Weights of a small CTC audio transcriber.
Model: log mel input, arch conformer, activation gelu, width 192.
Training: muon at rate 0.019, 6400 steps.
Rows from block 9 of a small CTC audio transcriber, named by matrix and row number. Rows with one number within an expert belong to one neuron, the router's apart. Each number is 128 + 32 x the weight over its row's rms, rounded and kept within 0 to 255. All counts start at 0. Numbers have three digits each.
Before each expert's rows are labels from the 100 clips, of 14976, where the router gives the expert most weight on average: "strongest on" is what is common among them. Only what is clearly more common there than usual is listed. The data: read English sentences (LibriTTS-R). In brackets: how many of the 100, against the usual share in percent.
# router: router (model.blocks.9.mlp.router.weight, 8x192, trained with AdamW), inputs 0-95
# up: expert up (model.blocks.9.mlp.up, 8x48x192), inputs 0-95
# down: expert down (model.blocks.9.mlp.down, 8x192x48, transposed), outputs 0-95

# expert 4
strongest on: the word "one" (31 vs 4.3)
router.4:122181121102110141125137175149142098096077132096101098121158160192122114162101136151094130095130166092167141099118112142144063183127113142142131087103128131135118165067140168095181083142154152096135150166061052135135113145161145099180116118187129159198123094114113140119180077126118175076
up.8:098168157105102167116114120141150097090200128076114093111139206194119132077113116141098143188160042150103126157164143156086038167106154131083086072101174107147152147108184129106107188136111094112114169135083110120145114104139116083153130151194151125134118134105106147134137158121159166109
down.8:073090138119084161165117158109127169086177126117100089189128091107111157116139122164146151149144151148186154138118128143058142151100109119091076171149097066095180118119130138125214158124104111130138064148117109164107108172145129150118131094143098141153170118133093119130139136150099171159
up.9:109158103098120081110116107115129177176107086079153067061141143160097147149084153177169131182178165111117096146182146105156107134117127176112139149139148115091131104155088172167188146232145144102162097130090126141092094171115147130113141110113096126118086140137132100134167132148200199146
down.9:073080167132074123113109136115159127055145135101147086126115113120115182151074140104167105135165105159118155133177157133113170101145144057105159100106094125114205106177048107152144145114154116107103123112148112112134119179183159156152142084146158144103051101105166147171130159129145106115
up.10:122130085124102136063163140104143153106117142174142133127116138116074173159134079221170088082158114123104191120167151162201161072178145150214127147151097109145163094135109146073186137105123155093101152135131098122110162133118095130096163135125139077137176142108091167190137123120132094147
down.10:060087118112123124121129136134092129131105108102124173105094114124165133116147185152135177127083166146100160136132133151146110158169114114107140095114082090081188086095141198113116193121122107102147180085079115148104098146128198099143169095106134107128148117143114137090182142139090143175
up.11:175086131187144139147128166114156114119173134117130156093051149148130134112136135125156141112107122091127137121063137159126093104183111134102141162111095138084074156090134122095131123137065156166088166042136107128147143126155080129153088167135055073175065113135144117132157176139114179162
down.11:130054139195078147119169177072128070106131123129140067170067094119158140152144105148064116101144123129145148175147182121166160135122103180148182116140098147162115114178156148114140108132097138120099085093191122145154111126128111136167069187136105090091108148115108109158178119110145092100
up.12:076152100112171137092146138106143109130136148139128136155186100123058131173120126121146129098092132135132138132089167133153162172089112109107154123133127188172155187125117179080147187137094098084092207124134141173082142152084156121160131079148141130101173165114081115124115152123122133130
down.12:104163081146189160077138119123129070126138070119145116128149145056190135133155129082104139134148100114140157088138159123110144177156168102110100098113092131093109081150154113137082146123137173118113098119172113093163131092170097098145109175150155120119095170038135130173132111165158077148

# expert 1
strongest on: the word "i" (58 vs 20.3); the word "you" (55 vs 14.5); the word "not" (29 vs 9.2)
router.1:116058102155172133143142097093120176098095161070134112119132119134122092096122172127138100128110080189169148111118120099190091138104186152118150084111104127084114065138103128118134116114107082153071170118149087146141115115100107100093124165106150144107102123153108179119146208114175164085
up.8:181139095177148107137130103086151111162139089106104151136111160087121101067119094175191142080061114174101156117111135180154115054163151108178130172108112182094141164130136065150153112126152113165156108171119140148148097122099124093144144148114098107147133141110160102119127123147130112153
down.8:122106169169159151088132116128130126104131139091143091125107095172110098085110063111155138126109068164087052127110122206090096136123164144147091137145166121107158093111142069096161121133156084143179137096129129204163142155131109142136191122151135108128177138081158130144028173186134132161
up.9:111139167152149128105155140110019168169198106152191165124141068112042110106076139145092063131133110115109147101088158181167129114161184103150142088097114225135220160140090155140106134131062074118138130162119090107102108153098154116156073147154115117151158116117106097135099078108122105107
down.9:133177151088151143131102080117092153176105140145174092097076094080150166197102141111113139142127064142176111145125171093170121100135121149162119174123189114119104212121167134154166102141111062085104172135068099140128066132115157127109099137125122108118174092112178187151080113082120084104
up.10:136152088156085169070165187193173147163100100101147139158163141158107127148117148125134103125112124092142125196110111119143095090107191124086122140160153093123146144144137166177131139154119150160152125086134200122106103103095145140123149122126060125105112136084094147121145203163186132118
down.10:134117089208112140099102135170195116116086094050095134126086132108125081129100117116141160126138085170165166154081088126129139082155134163135127060112107079119123118131127147146144086135137170150143111152129192130153122101174172120125141135079132179082147153084137174105084124153192150170
up.11:095136080139102162154162164090076149169218151090150088116145134120193161142091107146089116135152139093149073150169116098124156127117102142070150157166121170151122134090112131123140187134126137098109081145123171119114193138134056152134084134130080089119149102102114164173130136121092099087
down.11:114157101086100199121161131136090063136179156207111104117105124093184137169141169091130138149113090132159197140139121151123125063124055184095162146140101109138121152137092110103086134170078168181093171107107085114142062150126127150151089112121098117116102187101159075166129165120094106092
up.12:119172123159096113134149128114125084132102112154143094109157102177069112149145168114104117115062100155122168126125121105164185120163172183146157105121129179096130153066163123140121094110139075137169157088095095170107187150084170129092110136139161144168157083134162120158112104156168083123
down.12:047154133066144122093116124135115126154161167105137130125129099128129096121166081196114116143167167122094063127086144100101138177188130136127108067114093135143100101101056140172125171106106142062148083115144123115112142092133163146155147156206118141117083104141121169089142066113152094149

# expert 5
strongest on: the word "his" (25 vs 9.7)
router.5:115161155171072144123143171153171135155132098145172140113045197082089110119075203139092134136167145081148128177045140092067114112166127082087052125195146124154154135161129139125117153113151139181134137097101104140118138099152145125068130102134114123105134126183117060090129156095108129097
up.8:128220088123147108097147151179136122191111166172107166174174195127101102103109116147160135137146112159102137120095133106161122051147153177153137144149068150086142095112089111120084092110186081099086170133132162190107164116169092126127080123087158128160200131124128105091121082189136088179
down.8:164085120128160158142158168115135120153090114138142090135112151099114121112133088135143131173160072132153162122107117152131095168145143154129148124150103083182110139107166138148133077161096095173089166103157159130101129069124196110087088171138140146105151113165138101141194114179095037131
up.9:089110107125191153193148118108088148115133106101089220121159121172156109116086173072105188122126181181137155135099123094187113182130129065145158137165089135111091125155192151155077165162120138146109093102117163120137086074132095137104086103115123090139150161055070199183155099147184117132
down.9:126122116037125149077131103147095159145129155142147133092142119144112189142141090132133128157122140152157111170137067057090107130105132176163099093162092125074085178128150104185142134093079163139101118155182159112085126074101097125174171213102148139111106109102070141123127110122193177110
up.10:107121134100124121106173111092150137085141137061112111122101132108107145131133111110096113131124156108140119110198178103098221158098150178121142153100114153109093132148107109151122143147160138128112109134216170098067169148136167128135159158119072128108081122132111142192097140108071150123
down.10:127134124111133169137104148168156113166100113085088146083187112157109140080161091139113132068163084117139159112122104201125190160105144146151092146157118124143128197116195119081228166096121120189174152085104170136142128099112114118116083042111170100141138117087130123135166092101102136155
up.11:060085151118185207156109174077142127159156125154121063119085086124158147155100169066112108131135093171082127145122117127172169138083072114151116132123221179134115132178124173122111141135152087151173114159128123111162120146129143142117110106106124090052151141045089143117070126117136138145
down.11:205152171171151112114175180136145178113180145052131157105141147172050155103109093133138128185180137137135115124219119131147118126166162125114112134096076187122107098097129071085088083113080154161168095157122106143132046077111142151158164128111099160140100138153115129158091102110131141054
up.12:134143102121098137150105168149084133213063122159100104097112156109177076160147107113127079113099143073117159128108172097180172157140156136103128162166134171149104153196143120104144116129134107145137056131142133106085094130163156082121112127178127073122148100167123113174099091106184126161
down.12:112145126183114119132109169132147103060127073100179131087171177123068119110143180152108154054066143141120099188156150084119109068152127106146105130090133119056110115108082125125142108177124128118104130117130066113164157176153138122109116175094106148170105122145107163127160155086109114146

# expert 3
strongest on: the word "the" (82 vs 49.3)
router.3:177170126114138147119102123152117095106168161110147098116114151123164137119154116059165071161160091133171179126156107109125135176161106193132126130095111104154111153120187110154068055092130183103142082082165094164079095147135140155190153120219174086135135096101125125171116092094152133129
up.8:122147118210176141138105179058083114131108160150108122114076133115172178064121118084151148085138149123131087177099127102146028113138100133080152106133157130117100134088132141158136147127093082157104160122170071137142149125145103137135118117131110149181212109131170138180104125168126191110
down.8:122166133108133131081108090101114145115134141135105108144127174060131127144115122139129182164146138124095094161193112103157147127160081100157167050134107117180149151099080100145196030119113121166132138120131111110077152156092066151111170126144161064092148076135159109187173125112145083183
up.9:140091178146139116148130111163111127132127085116169101088047222069086147116116158164123115131139131107099126132116146114130092199151109113143124148182079102156136062158143102135112111119092097113133116153100147164140101128115147138070142119078099069063136155183165098052168104134116118157
down.9:124136157125144130129102134159131175142125094101095096025066125136076072110153170130095134126135093124122047142119155154123119149100187098165175125127141133098132100125087126112095124095165175126108175130081143217150117089135128181146174106107059124134129149190119152120116138152084191105
up.10:120142020092122136159118118091088119123149158122100132120094170141134129123127125149172173110101124118139170143092153116109090175110062133103136121153116118162127152195100122112163140146074096132089168099115165123226110167132090098175113143121124083193123102095150119075141175107118162131
down.10:120086084066103144196101170091083097137159151086087111130151191105152140120162180171164150110166159096034187142121149140087148135087132139080153146143116094117143152103116180124164137098156150115107157165084134097174113148125063088202076111141104056145135104148123129150149148101133161185
up.11:142084086093105078137144164074055164123132131100118100130146155176149112096102135161111193114147124108153138116187069124168064194043095099104134051087143153158089149107148125107111111140095170124148114201100117140143115095177161117113073105175122088119102095143146118119187078102125114128
down.11:100199148091141055170114144173096117123159124131087149164069113185113100093108177103134156137088109109141123102177054109166196183100086089154192134137189152139130154130124150109165101126123165108126108165104090075139070168150113071148110116118152106080118099131069142123119138124187125151
up.12:137123044106142106123144147080091171134082095067102108123108169095123109156095072153113138106090179076169133105118098140093120154123110087139125136111101169173117167092146133139087136158179126085051165164120155165136118110165115136192092130148098142185137141070127170040112156125167149136
down.12:111144130135166093087136159166151159158063093115132134125113161111130103159122122072109138145189181104119077090118067167181122137158092097136161094112104177112102201178179121092085087132111144183078118118121140093151132124117041176128135128131054087116123171093167141140138154186164065148

# expert 2
strongest on: the word "the" (78 vs 49.3); the word "his" (25 vs 9.7)
router.2:109124142125166100167126205146107164109073116146069191095155124083123160137079146076134182113079136122102134110098118182185126078109165146167188205115154123151143131169085123170135118170089144127106088046141115112132137135113133115119164172097060132145139144162093115119134202109080173178
up.8:118139105083139169098135195118149100139113088144110167157077130168114121139150140171128118162132138148139136103201156116140131102101177129169116115149130092224106179121120097110082157121084151135166102158143126127131101154155185078159075138148132164092128089171099117128101173147151151138
down.8:126150162092191094125099163108096072172174124057093082159072122116139158096172112149165137188084072133117145156147140159108113091119114104166097130138154143121117135185152080097151156083049112167125090111124151090158105157157087131123082107179133126144134143102132133108139158136109093151
up.9:125164172155105123077121103106135125155141125095152084153149143118077108087121129105108140097083108105151127106140123170152123142121137113142118149089110119119114172068126102068184164178132159131121130134067128144127094157115144077159083138192209191109112111100128109112167144127105110160
down.9:158181121140105096118189184144135120126139160126112155123164139161115061099134122079051143113132099105147160115100115119136147132138155100129108125090123084110082167032150124080177165126145138112105097082090079115095159120096163076059113127151182100115115143171154175127123100160153077175
up.10:172093162139150097159103127095097124156083133130142061103087052152139125155113176132145142111156118104073184122154165171142131090147110126082126063080169152126036101121144109113137101096119076155142114125195112130145149155087102166159155099118119092067152116111105173147151103140103097131
down.10:151136111148110136146101103159118123060095188096181134119157080179142116129153161152126119164099104143180177100107098145107142075161124113138086071148062112119114112150118111204110151094118123164120114132210160060126115080099134152172096117169125131146100115151167169201150086160093129095
up.11:132098132085146093146144149069088187094120134169119099065141084117068159085110079152129138119170114105105102129103150108153165163138137139134185117150153137131104099146103136129184135070142147168104144146185097121114115131109094079135134122149159099061137136157166142178185155148182151149
down.11:155102147139203118173138105083181147122091063110147131090100095101108162102099103170108147136160131173082045062120087111074129138094164086073137164135147165133142075123108171100159146124132145164067085127187130203080149125102116116168135121090106082145057173123130186160153125123126169130
up.12:121110122117089164081144130149159073163095189127107143144102138108116127165119137121110130095172150095093138192153095156093076162036104130169079089168176088153134106105149146149099159112142134086145170176142101145048157112157108087085158152066160150121125132168184109101140102147200145149
down.12:121116168097072081121083133141155104104141168130121175077097103138117147091036157116176163147111092150107127140135114123156166145150062119177049175157099038139175113165119096165120083139102150141134084165096108123127140104120196115127160131111091197102140130106152160119130114129220060127