config.toml
arch = "conformer"
model = "CTC audio transcriber"
dataset = "read English sentences (LibriTTS-R)"
train_examples = 15625
time_shift_ms = 50
n_mels = 64
hop_length = 160
input = "log_mel"
spec_augment = true
win_length = 512
tokenizer = "char"
vocab_size = 32
norm = "layernorm"
activation = "gelu"
mlp_ratio = 4
head_dim = 16
fused_qkv = false
qk_norm = false
inner_norm = false
moe = "top_k"
num_experts = 8
moe_every = 2
expert_mlp_ratio = 0.25
experts_per_token = 2
shared_expert = false
subsampling = 2
layers = 12
width = 192
positions = "sincos"
kernel_size = 31
residual_init = "zero_last"
optimizer = "muon"
muon_scale = "original"
lr = 0.019
momentum = 0.9
nesterov = false
orthogonalizer = "newton_schulz_5"
adamw_lr_other_params = 0.0025
steps = 6400
batch_size = 64
epochs = 26.2
lr_schedule = "cosine"
final_lr_fraction = 0.05
warmup_steps = 320
weight_decay = 0.05
adamw_weight_decay_other_params = 0
Rows from block 3 of a small CTC audio transcriber, named by matrix and row number. Rows with one number within an expert belong to one neuron, the router's apart. Each number is 128 + 24 x the weight over its row's rms, rounded and kept within 0 to 255. All counts start at 0. Numbers have three digits each.
Before each expert's rows are labels from the 100 clips, of 14976, where the router gives the expert most weight on average: "loudest band" is the band of the loudest frequency at the time of the peak. Only what is clearly more common there than usual is listed. The data: read English sentences (LibriTTS-R).
# router: router (model.blocks.3.mlp.router.weight, 8x192, trained with AdamW), inputs 0-191
# up: expert up (model.blocks.3.mlp.up, 8x48x192), inputs 0-191
# down: expert down (model.blocks.3.mlp.down, 8x192x48, transposed), outputs 0-191

# expert 6
loudest band: 500 to 1000 Hz
router.6:113122136112102107141115101141100101110136078155112067132108105163130149160094100104123152087119127095128164107123123111117159185184121146157120072118151115076142156124108098082116134123113131103129160144072152124139100143140134111119103160133116129141121115119143109154164136133157160142149095153129134120121147108171114132111108156130104133120090125130123114183095128147114150133103102105088120119113138110110107152141129146142144115099179150195140119145146109095081125173143125143118143120132141154069137121124128125169137156149146141110136147122114126196093142119122118109
up.0:149159139085138163136111140081168136151140122125153165142109123078125101123096138130137142098142107111121134129149126116132134129100129113156095124128122115141134110122166153102089111142106125142167098128157142085145131097162077118140103149186136091102125149141112107158170123157101120128160104103113132111122130138121131163166115174121129114121177168105125144098126128083147164134129116133164122126093128150151179122114147128116108125122083162156130117099137144147156131132092168125125163130106126151129147119130101130142091096146051121127132141112129070106093091108199134128
down.0:111115124158084096110148122152102099165108142117151119153126163114134112171130111121146172130124095133166117139113162096142151116161135086138115088129152133148174134123178119134102079121107076153104108101143093146125107157125094093102149164125124152144163102103146118138154105119152110119145118126122123190133080115147142092121131115170137108116111099087130128101128153114147128117133148132168128127131143109169109136134091145116060116113170148188124122110123127092152167146139158107082118144139124112171126124119129160166127131105153141099152140102113155139119127116106087165
up.1:127090123115091097152120119080132108121140091119172150153126134138117121131099117132142107138128164147113151127155156080111095154134125167123090119103124106140134140174120128133147063100126144179131157120133173144092105149127086124127145111179137134141129144150089101164102121131138120111183154107119155141119140124141132141148183160112157144162151156138086152109112159147145137163151132101125154127133133136132126090127142118108114120126087062148140120139167079148086173086121166116161123118124124105138141147118115122135086117101084129125086105160106139101132102133167127119
down.1:130121120125134097135144088125088105168106180099119096116103126123122155116083109145167125134141118165136137135125138158123135127135152157134121153103104152144084131124140161150134143140115080122129114110127124148137123143098149068128129105131112141145154147124098101101090112154103157106127130131127128077116126119139066149121123143180102096134133167164107106131150165147141140128078106101101170136098112095105136142115158185146118158135142081147127107081114101114124132119154140122127132156145124156086101152178095160142090154146194118153132161158110111106155150108150142146
up.2:140111082120126129164111146142160143103089184124157181142089137097121163079103140142090096124120143130127155143100151152128110098117148146137105123125133147175132091147132149106127111134123130150111121116103181110093133119124116165128166119202094103134117165115125143124077121125114139093140135128131161074148116126125122104122145164069180101155153100120147149101117139109150137124128143106132123155183078124128106143127158131128138174127171138102108119143103181146118145126104137143142100129161131144136107110106112120148129125097077109136125085116146097111141106103134115145
down.2:138103147154117113140105150089087158114126121092111123188137097115146130172087110139086123139142079116140132125133122130125165100076153100134104132115100135169119162137151126085112150173194117128115111151078136165131096136168107146140138123153115137141120145140134106115136123129131114138109158156132134149130104180141144151128132132147145114109106122068170113131134144158145117132170074132117098122155121136135122133088131108121156108092102125150096111104098111116141134161098096156100096155123122109109154109146148152155161128131193186101108134114104114126139161151133102109
up.3:114146118145148130126128122103110131138132154129143153138136116111131146111137174128103094179150125139109153144131103106184174162104115105154123110137156096062123108138098143150144127145127091113131109145156087145157100121136124159110208125170087104095125110119095158141094165150141128105146145111117161103111139138129085130118111121097145111114149153124131148144143081078106158114127123123090138071100097151126132112134143108111122082135120164124101146131155136106165137094120133112137144108141151099138144156156124139172139134104172127127152101159168144099069151107105102126
down.3:119119110149090110117123140121121101127137137152132121119101160133131123119147117140094113143158108146140134097139105130165120079130155151098183124107156135136095101130135162140115102131101135129135093127137127131132118121135172209177113147175201148133146125099073167149118092130166112092151145110101135068114127102127117154120128095109123143123167092140155157097157106105138117130146154108137087107122107182130102117141089105118123107127162178130146167128199137123148123138100119113137135107107144119114150144139124114146128117113128124150077117132166097084128113106114146132

# expert 4
loudest band: 250 to 500 Hz
router.4:085103121125084150121169136133144137092151100137116150108091105144116139105119079147113142134107093131093134123118164075138118107110123105136156138162132147138107180110132107120140116114122132120106104164119128080141118161088126127073088106089147110120133135135171102095120137076108108119097145138113114115104172140142104128147158117122151095099108140148143123152095120105119152116112127165136136110152117159160122155108152152073127105092140162136136147103142115112125106143187125118142062115099151155111158137115136124151147091150133116147148125113106174184104146139115120183
up.0:066172089119112151139180145139147158091151134124126126154116110158127146133118155140095115140122149113100077129167153105132074117095139125157163143129126126172140156149093104128183119130119103122069112147115091138128084139122139122109127125098155109114113108150113126119064131085109123158132141142157128090083139140122110117118182126103130105115094182105106109168105152137132116117131152148121133151149058146162113115104134109118134114110137154114129128123116143146163131118178118119134102133112133159133153111135147122171190120140123137138108126147132128161117135162107110174
down.0:119154146132105073150145124164100148084124070123108117159122081165137127140097107088084124117128115099101151139120130123127072087123153114119125127179143133119163115108081127149140141121121202140108142124123140118147103131108127098108158136102146120107128126139109133123099116096120137151105093094141106130114133112152132115135093101135146124133111105129163081138130107155123134110127156151183157139131158167151166110134108098123129107091133145124104103152134108147187127092163104118148135162104139126178153098128135167148173143116159165171119144155144134167090127142156139126
up.1:107153099124158165079095085136144112103131152100096098104111082084159097101154153095126112149143098123139132145141125110164128176155110127144147115132138103147158123135134109139141108147132104117125091089130140133093123166123145125156118117129123134107141118154104133087134131115157145169129155140112129102089148133118127126114156129100110152098147099117059135185122112080139116166153162117118123122102100127136121137123135133111115157156151128165150138135134164120112141113099146080153123083110165119111145220177137136110151138120113112136145090160135176123145155110111103146
down.1:150121117160131158130075100113109090124130120153142126124142120101121145071116160159123123137172149128138137166119135106170134099118098135159148130087096099147125081111123110169127105099145134107128090065134142105098110104137128157135130170155112133101148161118126117146156138111157104143132137144115128159092161178164124111141119151129146110148148129121085109102122135092108151125113170144089106081088094102125196105137148134135145146133159094111132126106154169114105090131117115143160145122125157155120118129107133110180137146099145118122138105166154138144096143191139103114
up.2:146144124135133066133085132072114127147146153116187172089113177146128095124138154134132161159142104112101148098179116119086104140112128105162108146151183134136157161153134159119111097143121125121117126133147103122135153164134116103132129141123151094117109104143155099184097128172144124142069121125151158130093126137117117135115106126125120097097133155137141128165140136119119112116128098099085143106135122136127123118063129117172150134153123128095124111117101088116135090117151146147108191128163158147130104162148143169112143109129108121108076105148108122128120141105161135151
down.2:138141096143145136121139106121099137098111119095125121144136149161114155098173139137113109178145141133096115140126102155136043130126101118133138109093122103106117089096165136170117117129168170131160197154123134105140172153151131107122151145117116135143109175129126103145149119130115134099085105072122102116100152142112083109152107122131165076119100140091136080120124134116141106136125153139129155119132124138171130132160123134170130120104129124139110132102154142091124088173173121100143103140123157111106112167187145107109148102147117156141122166112118136118105146117142127164
up.3:143115118158105163168134119119101122114147104116164102157152145153146155161111162154146131135143144113135146119144125117121113137152127184166141157156148128126101150128192137093131125138141101116091118149112170130153136116114143094143107167119165138122100146111109114124163126139151136121092102165121128134093157152103186080131123165125118131103109145123119119117139158126112129076108101109095094124171110113076062109131114147163111064113141097155140124102089135146122123127130157160104164146172110117106125106116125138155124116105077144134115116100143069127117093121125130158
down.3:142151121148117092127137101133110121143124128127113108137122114182129138082134135132108105147162112149100123122166114125140127168169136144127168123131157149136091138130122117123140124103130134098135120143079087136173125102119139152150131115179116112132056141115117148169150120124179135158064147112094129151092127114076147097060125133137123149183100147134123157153110108150114161134096121164085123160098151134137080140142172120130155103126162097159105141118090148108107111160177125113120134142110150132125132119126131109151117169158114116122092080129154110127122155100099145124

# expert 0
loudest band: 250 to 500 Hz
router.0:133109156158142101120084122125159138189122163142142184144151090094122130103147112121145171113161141112125156130109105115123175171111157109098157149122120128086116149137117107108153136114141136116190124119114138099111107127106118112081160146134104113114125146136142109103086128104151134132210126118120156104140139085154107162146122138142148114112135099130131094118125132109093156128143115145119116135164109131137133163106168101119122190108148096115148118171153106120137127116150100162155096189178141121154098122138113145117133117103178129134156146143095155149128126117168140111
up.0:133130126118137097149120131110160170079133150137091129139131137193133167190097164156139081144099165129096150104129124137102104121124111161124106148114133154123103115096085150159167116145148135138096119124137123106155136112117143144137122141131117117176135110107123134172086118124126147112159130102094110169121128148124119158130182120131138154099115167098108132152131114155124117144136177098091123100142125108155066117133085128134131144144100146132100136079109115107100145166180078123123153122130104152113120110117127120150135132132150145127104112072162106141165144089082107126
down.0:083116149147133106103129145152088110152118124118123121079128116113142150117101146108132115136123141124151109112070145119136139176111134147156139115121121130108090124130085095101122141159134141111130156135131131165142122125163095109098139149156130138086140103153143150110157168091106148128152115119123093175124119142131128097141142143168091184143108132135141102142117137113147141121137184082124118155127120110168109133137099153100135080109117145154158108102156124134099176129065137117108160087155114108124110146176080112140132174112156138096136166131123146175147095102096184123
up.1:130137120126153122119150166143145135065127101134134075131131152144112149142090156149111142126101126125128173120160178122122100101104111174120116120124103120098085074071109138142104101127092143136095118131160141143102144099167109158143129143157140065165110134128121105199086138105074111147113167137127104173112113122119116165114142149114129159177116171142191138134112133136104125128083134180100172115098073126125113097141139131149114139136144121135138121143143141134100142138160139120116112103125094125138161130128115131157116129137098137153121124148151107145130121140129155122
down.1:094125150131104168105158112122128111129136155132132151146098151125100141161116146135145127133172139121080126127114120143109111168120148123174130115089152148102143123139113094055103156159102154096142122125155103107125157119144099107168118121132117105125121069128123157169111100137085158128096151165128129086129096140125161114133140124115061128096152136116107160176085133163179108151079094113137158109123122109111140166140135132135109142105095141175109103133133134121150117127149104123138172147132141113137098129169117132166105149115167108151102131079090117143135151132145123166
up.2:104103141083127187111155168092165100108135101149147158117104156153107193184132156142120078157095149136116155134110110169107151149117095138141124112117084120119154112122133155142115099129137148109098153111107118116104105131169143123145121126125138121096130135114146148102118098142122090115110168125106102136126171158104113129156151167129136114094118133094099161091141125082108115141161153135117128108120133140142109126138131187155171083137146151162102174091157124131110137133121130104143133110108084102092157144144105122103139145168127147106111147109128075164145117100136135145
down.2:117122138134118156108152150129119087158136152143124126138151077110111114164111131100184104132126123093160142108128108117064120098094147131115130119113119129136132132166080110139186137082104132085086160093107111153121116140110106107142134109113133170128101144112131127159127100142107070112106155098140140155130098124121139130148109096160151106124125173098138095143180131121139157145112145142104111084162155158145159124106140100144172152124143145128142157125173121192170130169147167135084139143118165129106115118112119079139146100151148145130123105121160097123135116135105126140
up.3:146162150108136150172149152091128142101122118120104117153104154153118168187118144146151088140122126111125145089202103092125139171093113173154107132119097102122140147119097139117104104134107117116135124118106077106169086160157111103124127123108160143142105132131138095123124133164120090145167137105136166112095133131099092123138151138124146134130128175116122131120127139116123097158088115111093148105115048110122105143129147159153146092126095128139114153119116186131116133130115120107139165150133150119143121096137153122124136161121109152148141116125192094180100151119145154119
down.3:143173129122089129159189145118166101146091136158090107113128114090102136156091118163118110116154148110118168118128191100130126175129118098096111134131148128173108129151123119088139117142137145087157120166141114149127156123145119101153081112105178128078155081125083141134110101135118115132149121107107146127163143124099111119126103114111124125122107124135142128111151093118110138162078138085172124102144175139108127138160121116158127102107141133168154160160150131126132123135109098113131167117148147088104129148141129099153117172139044139114131149141152137118129120114134140127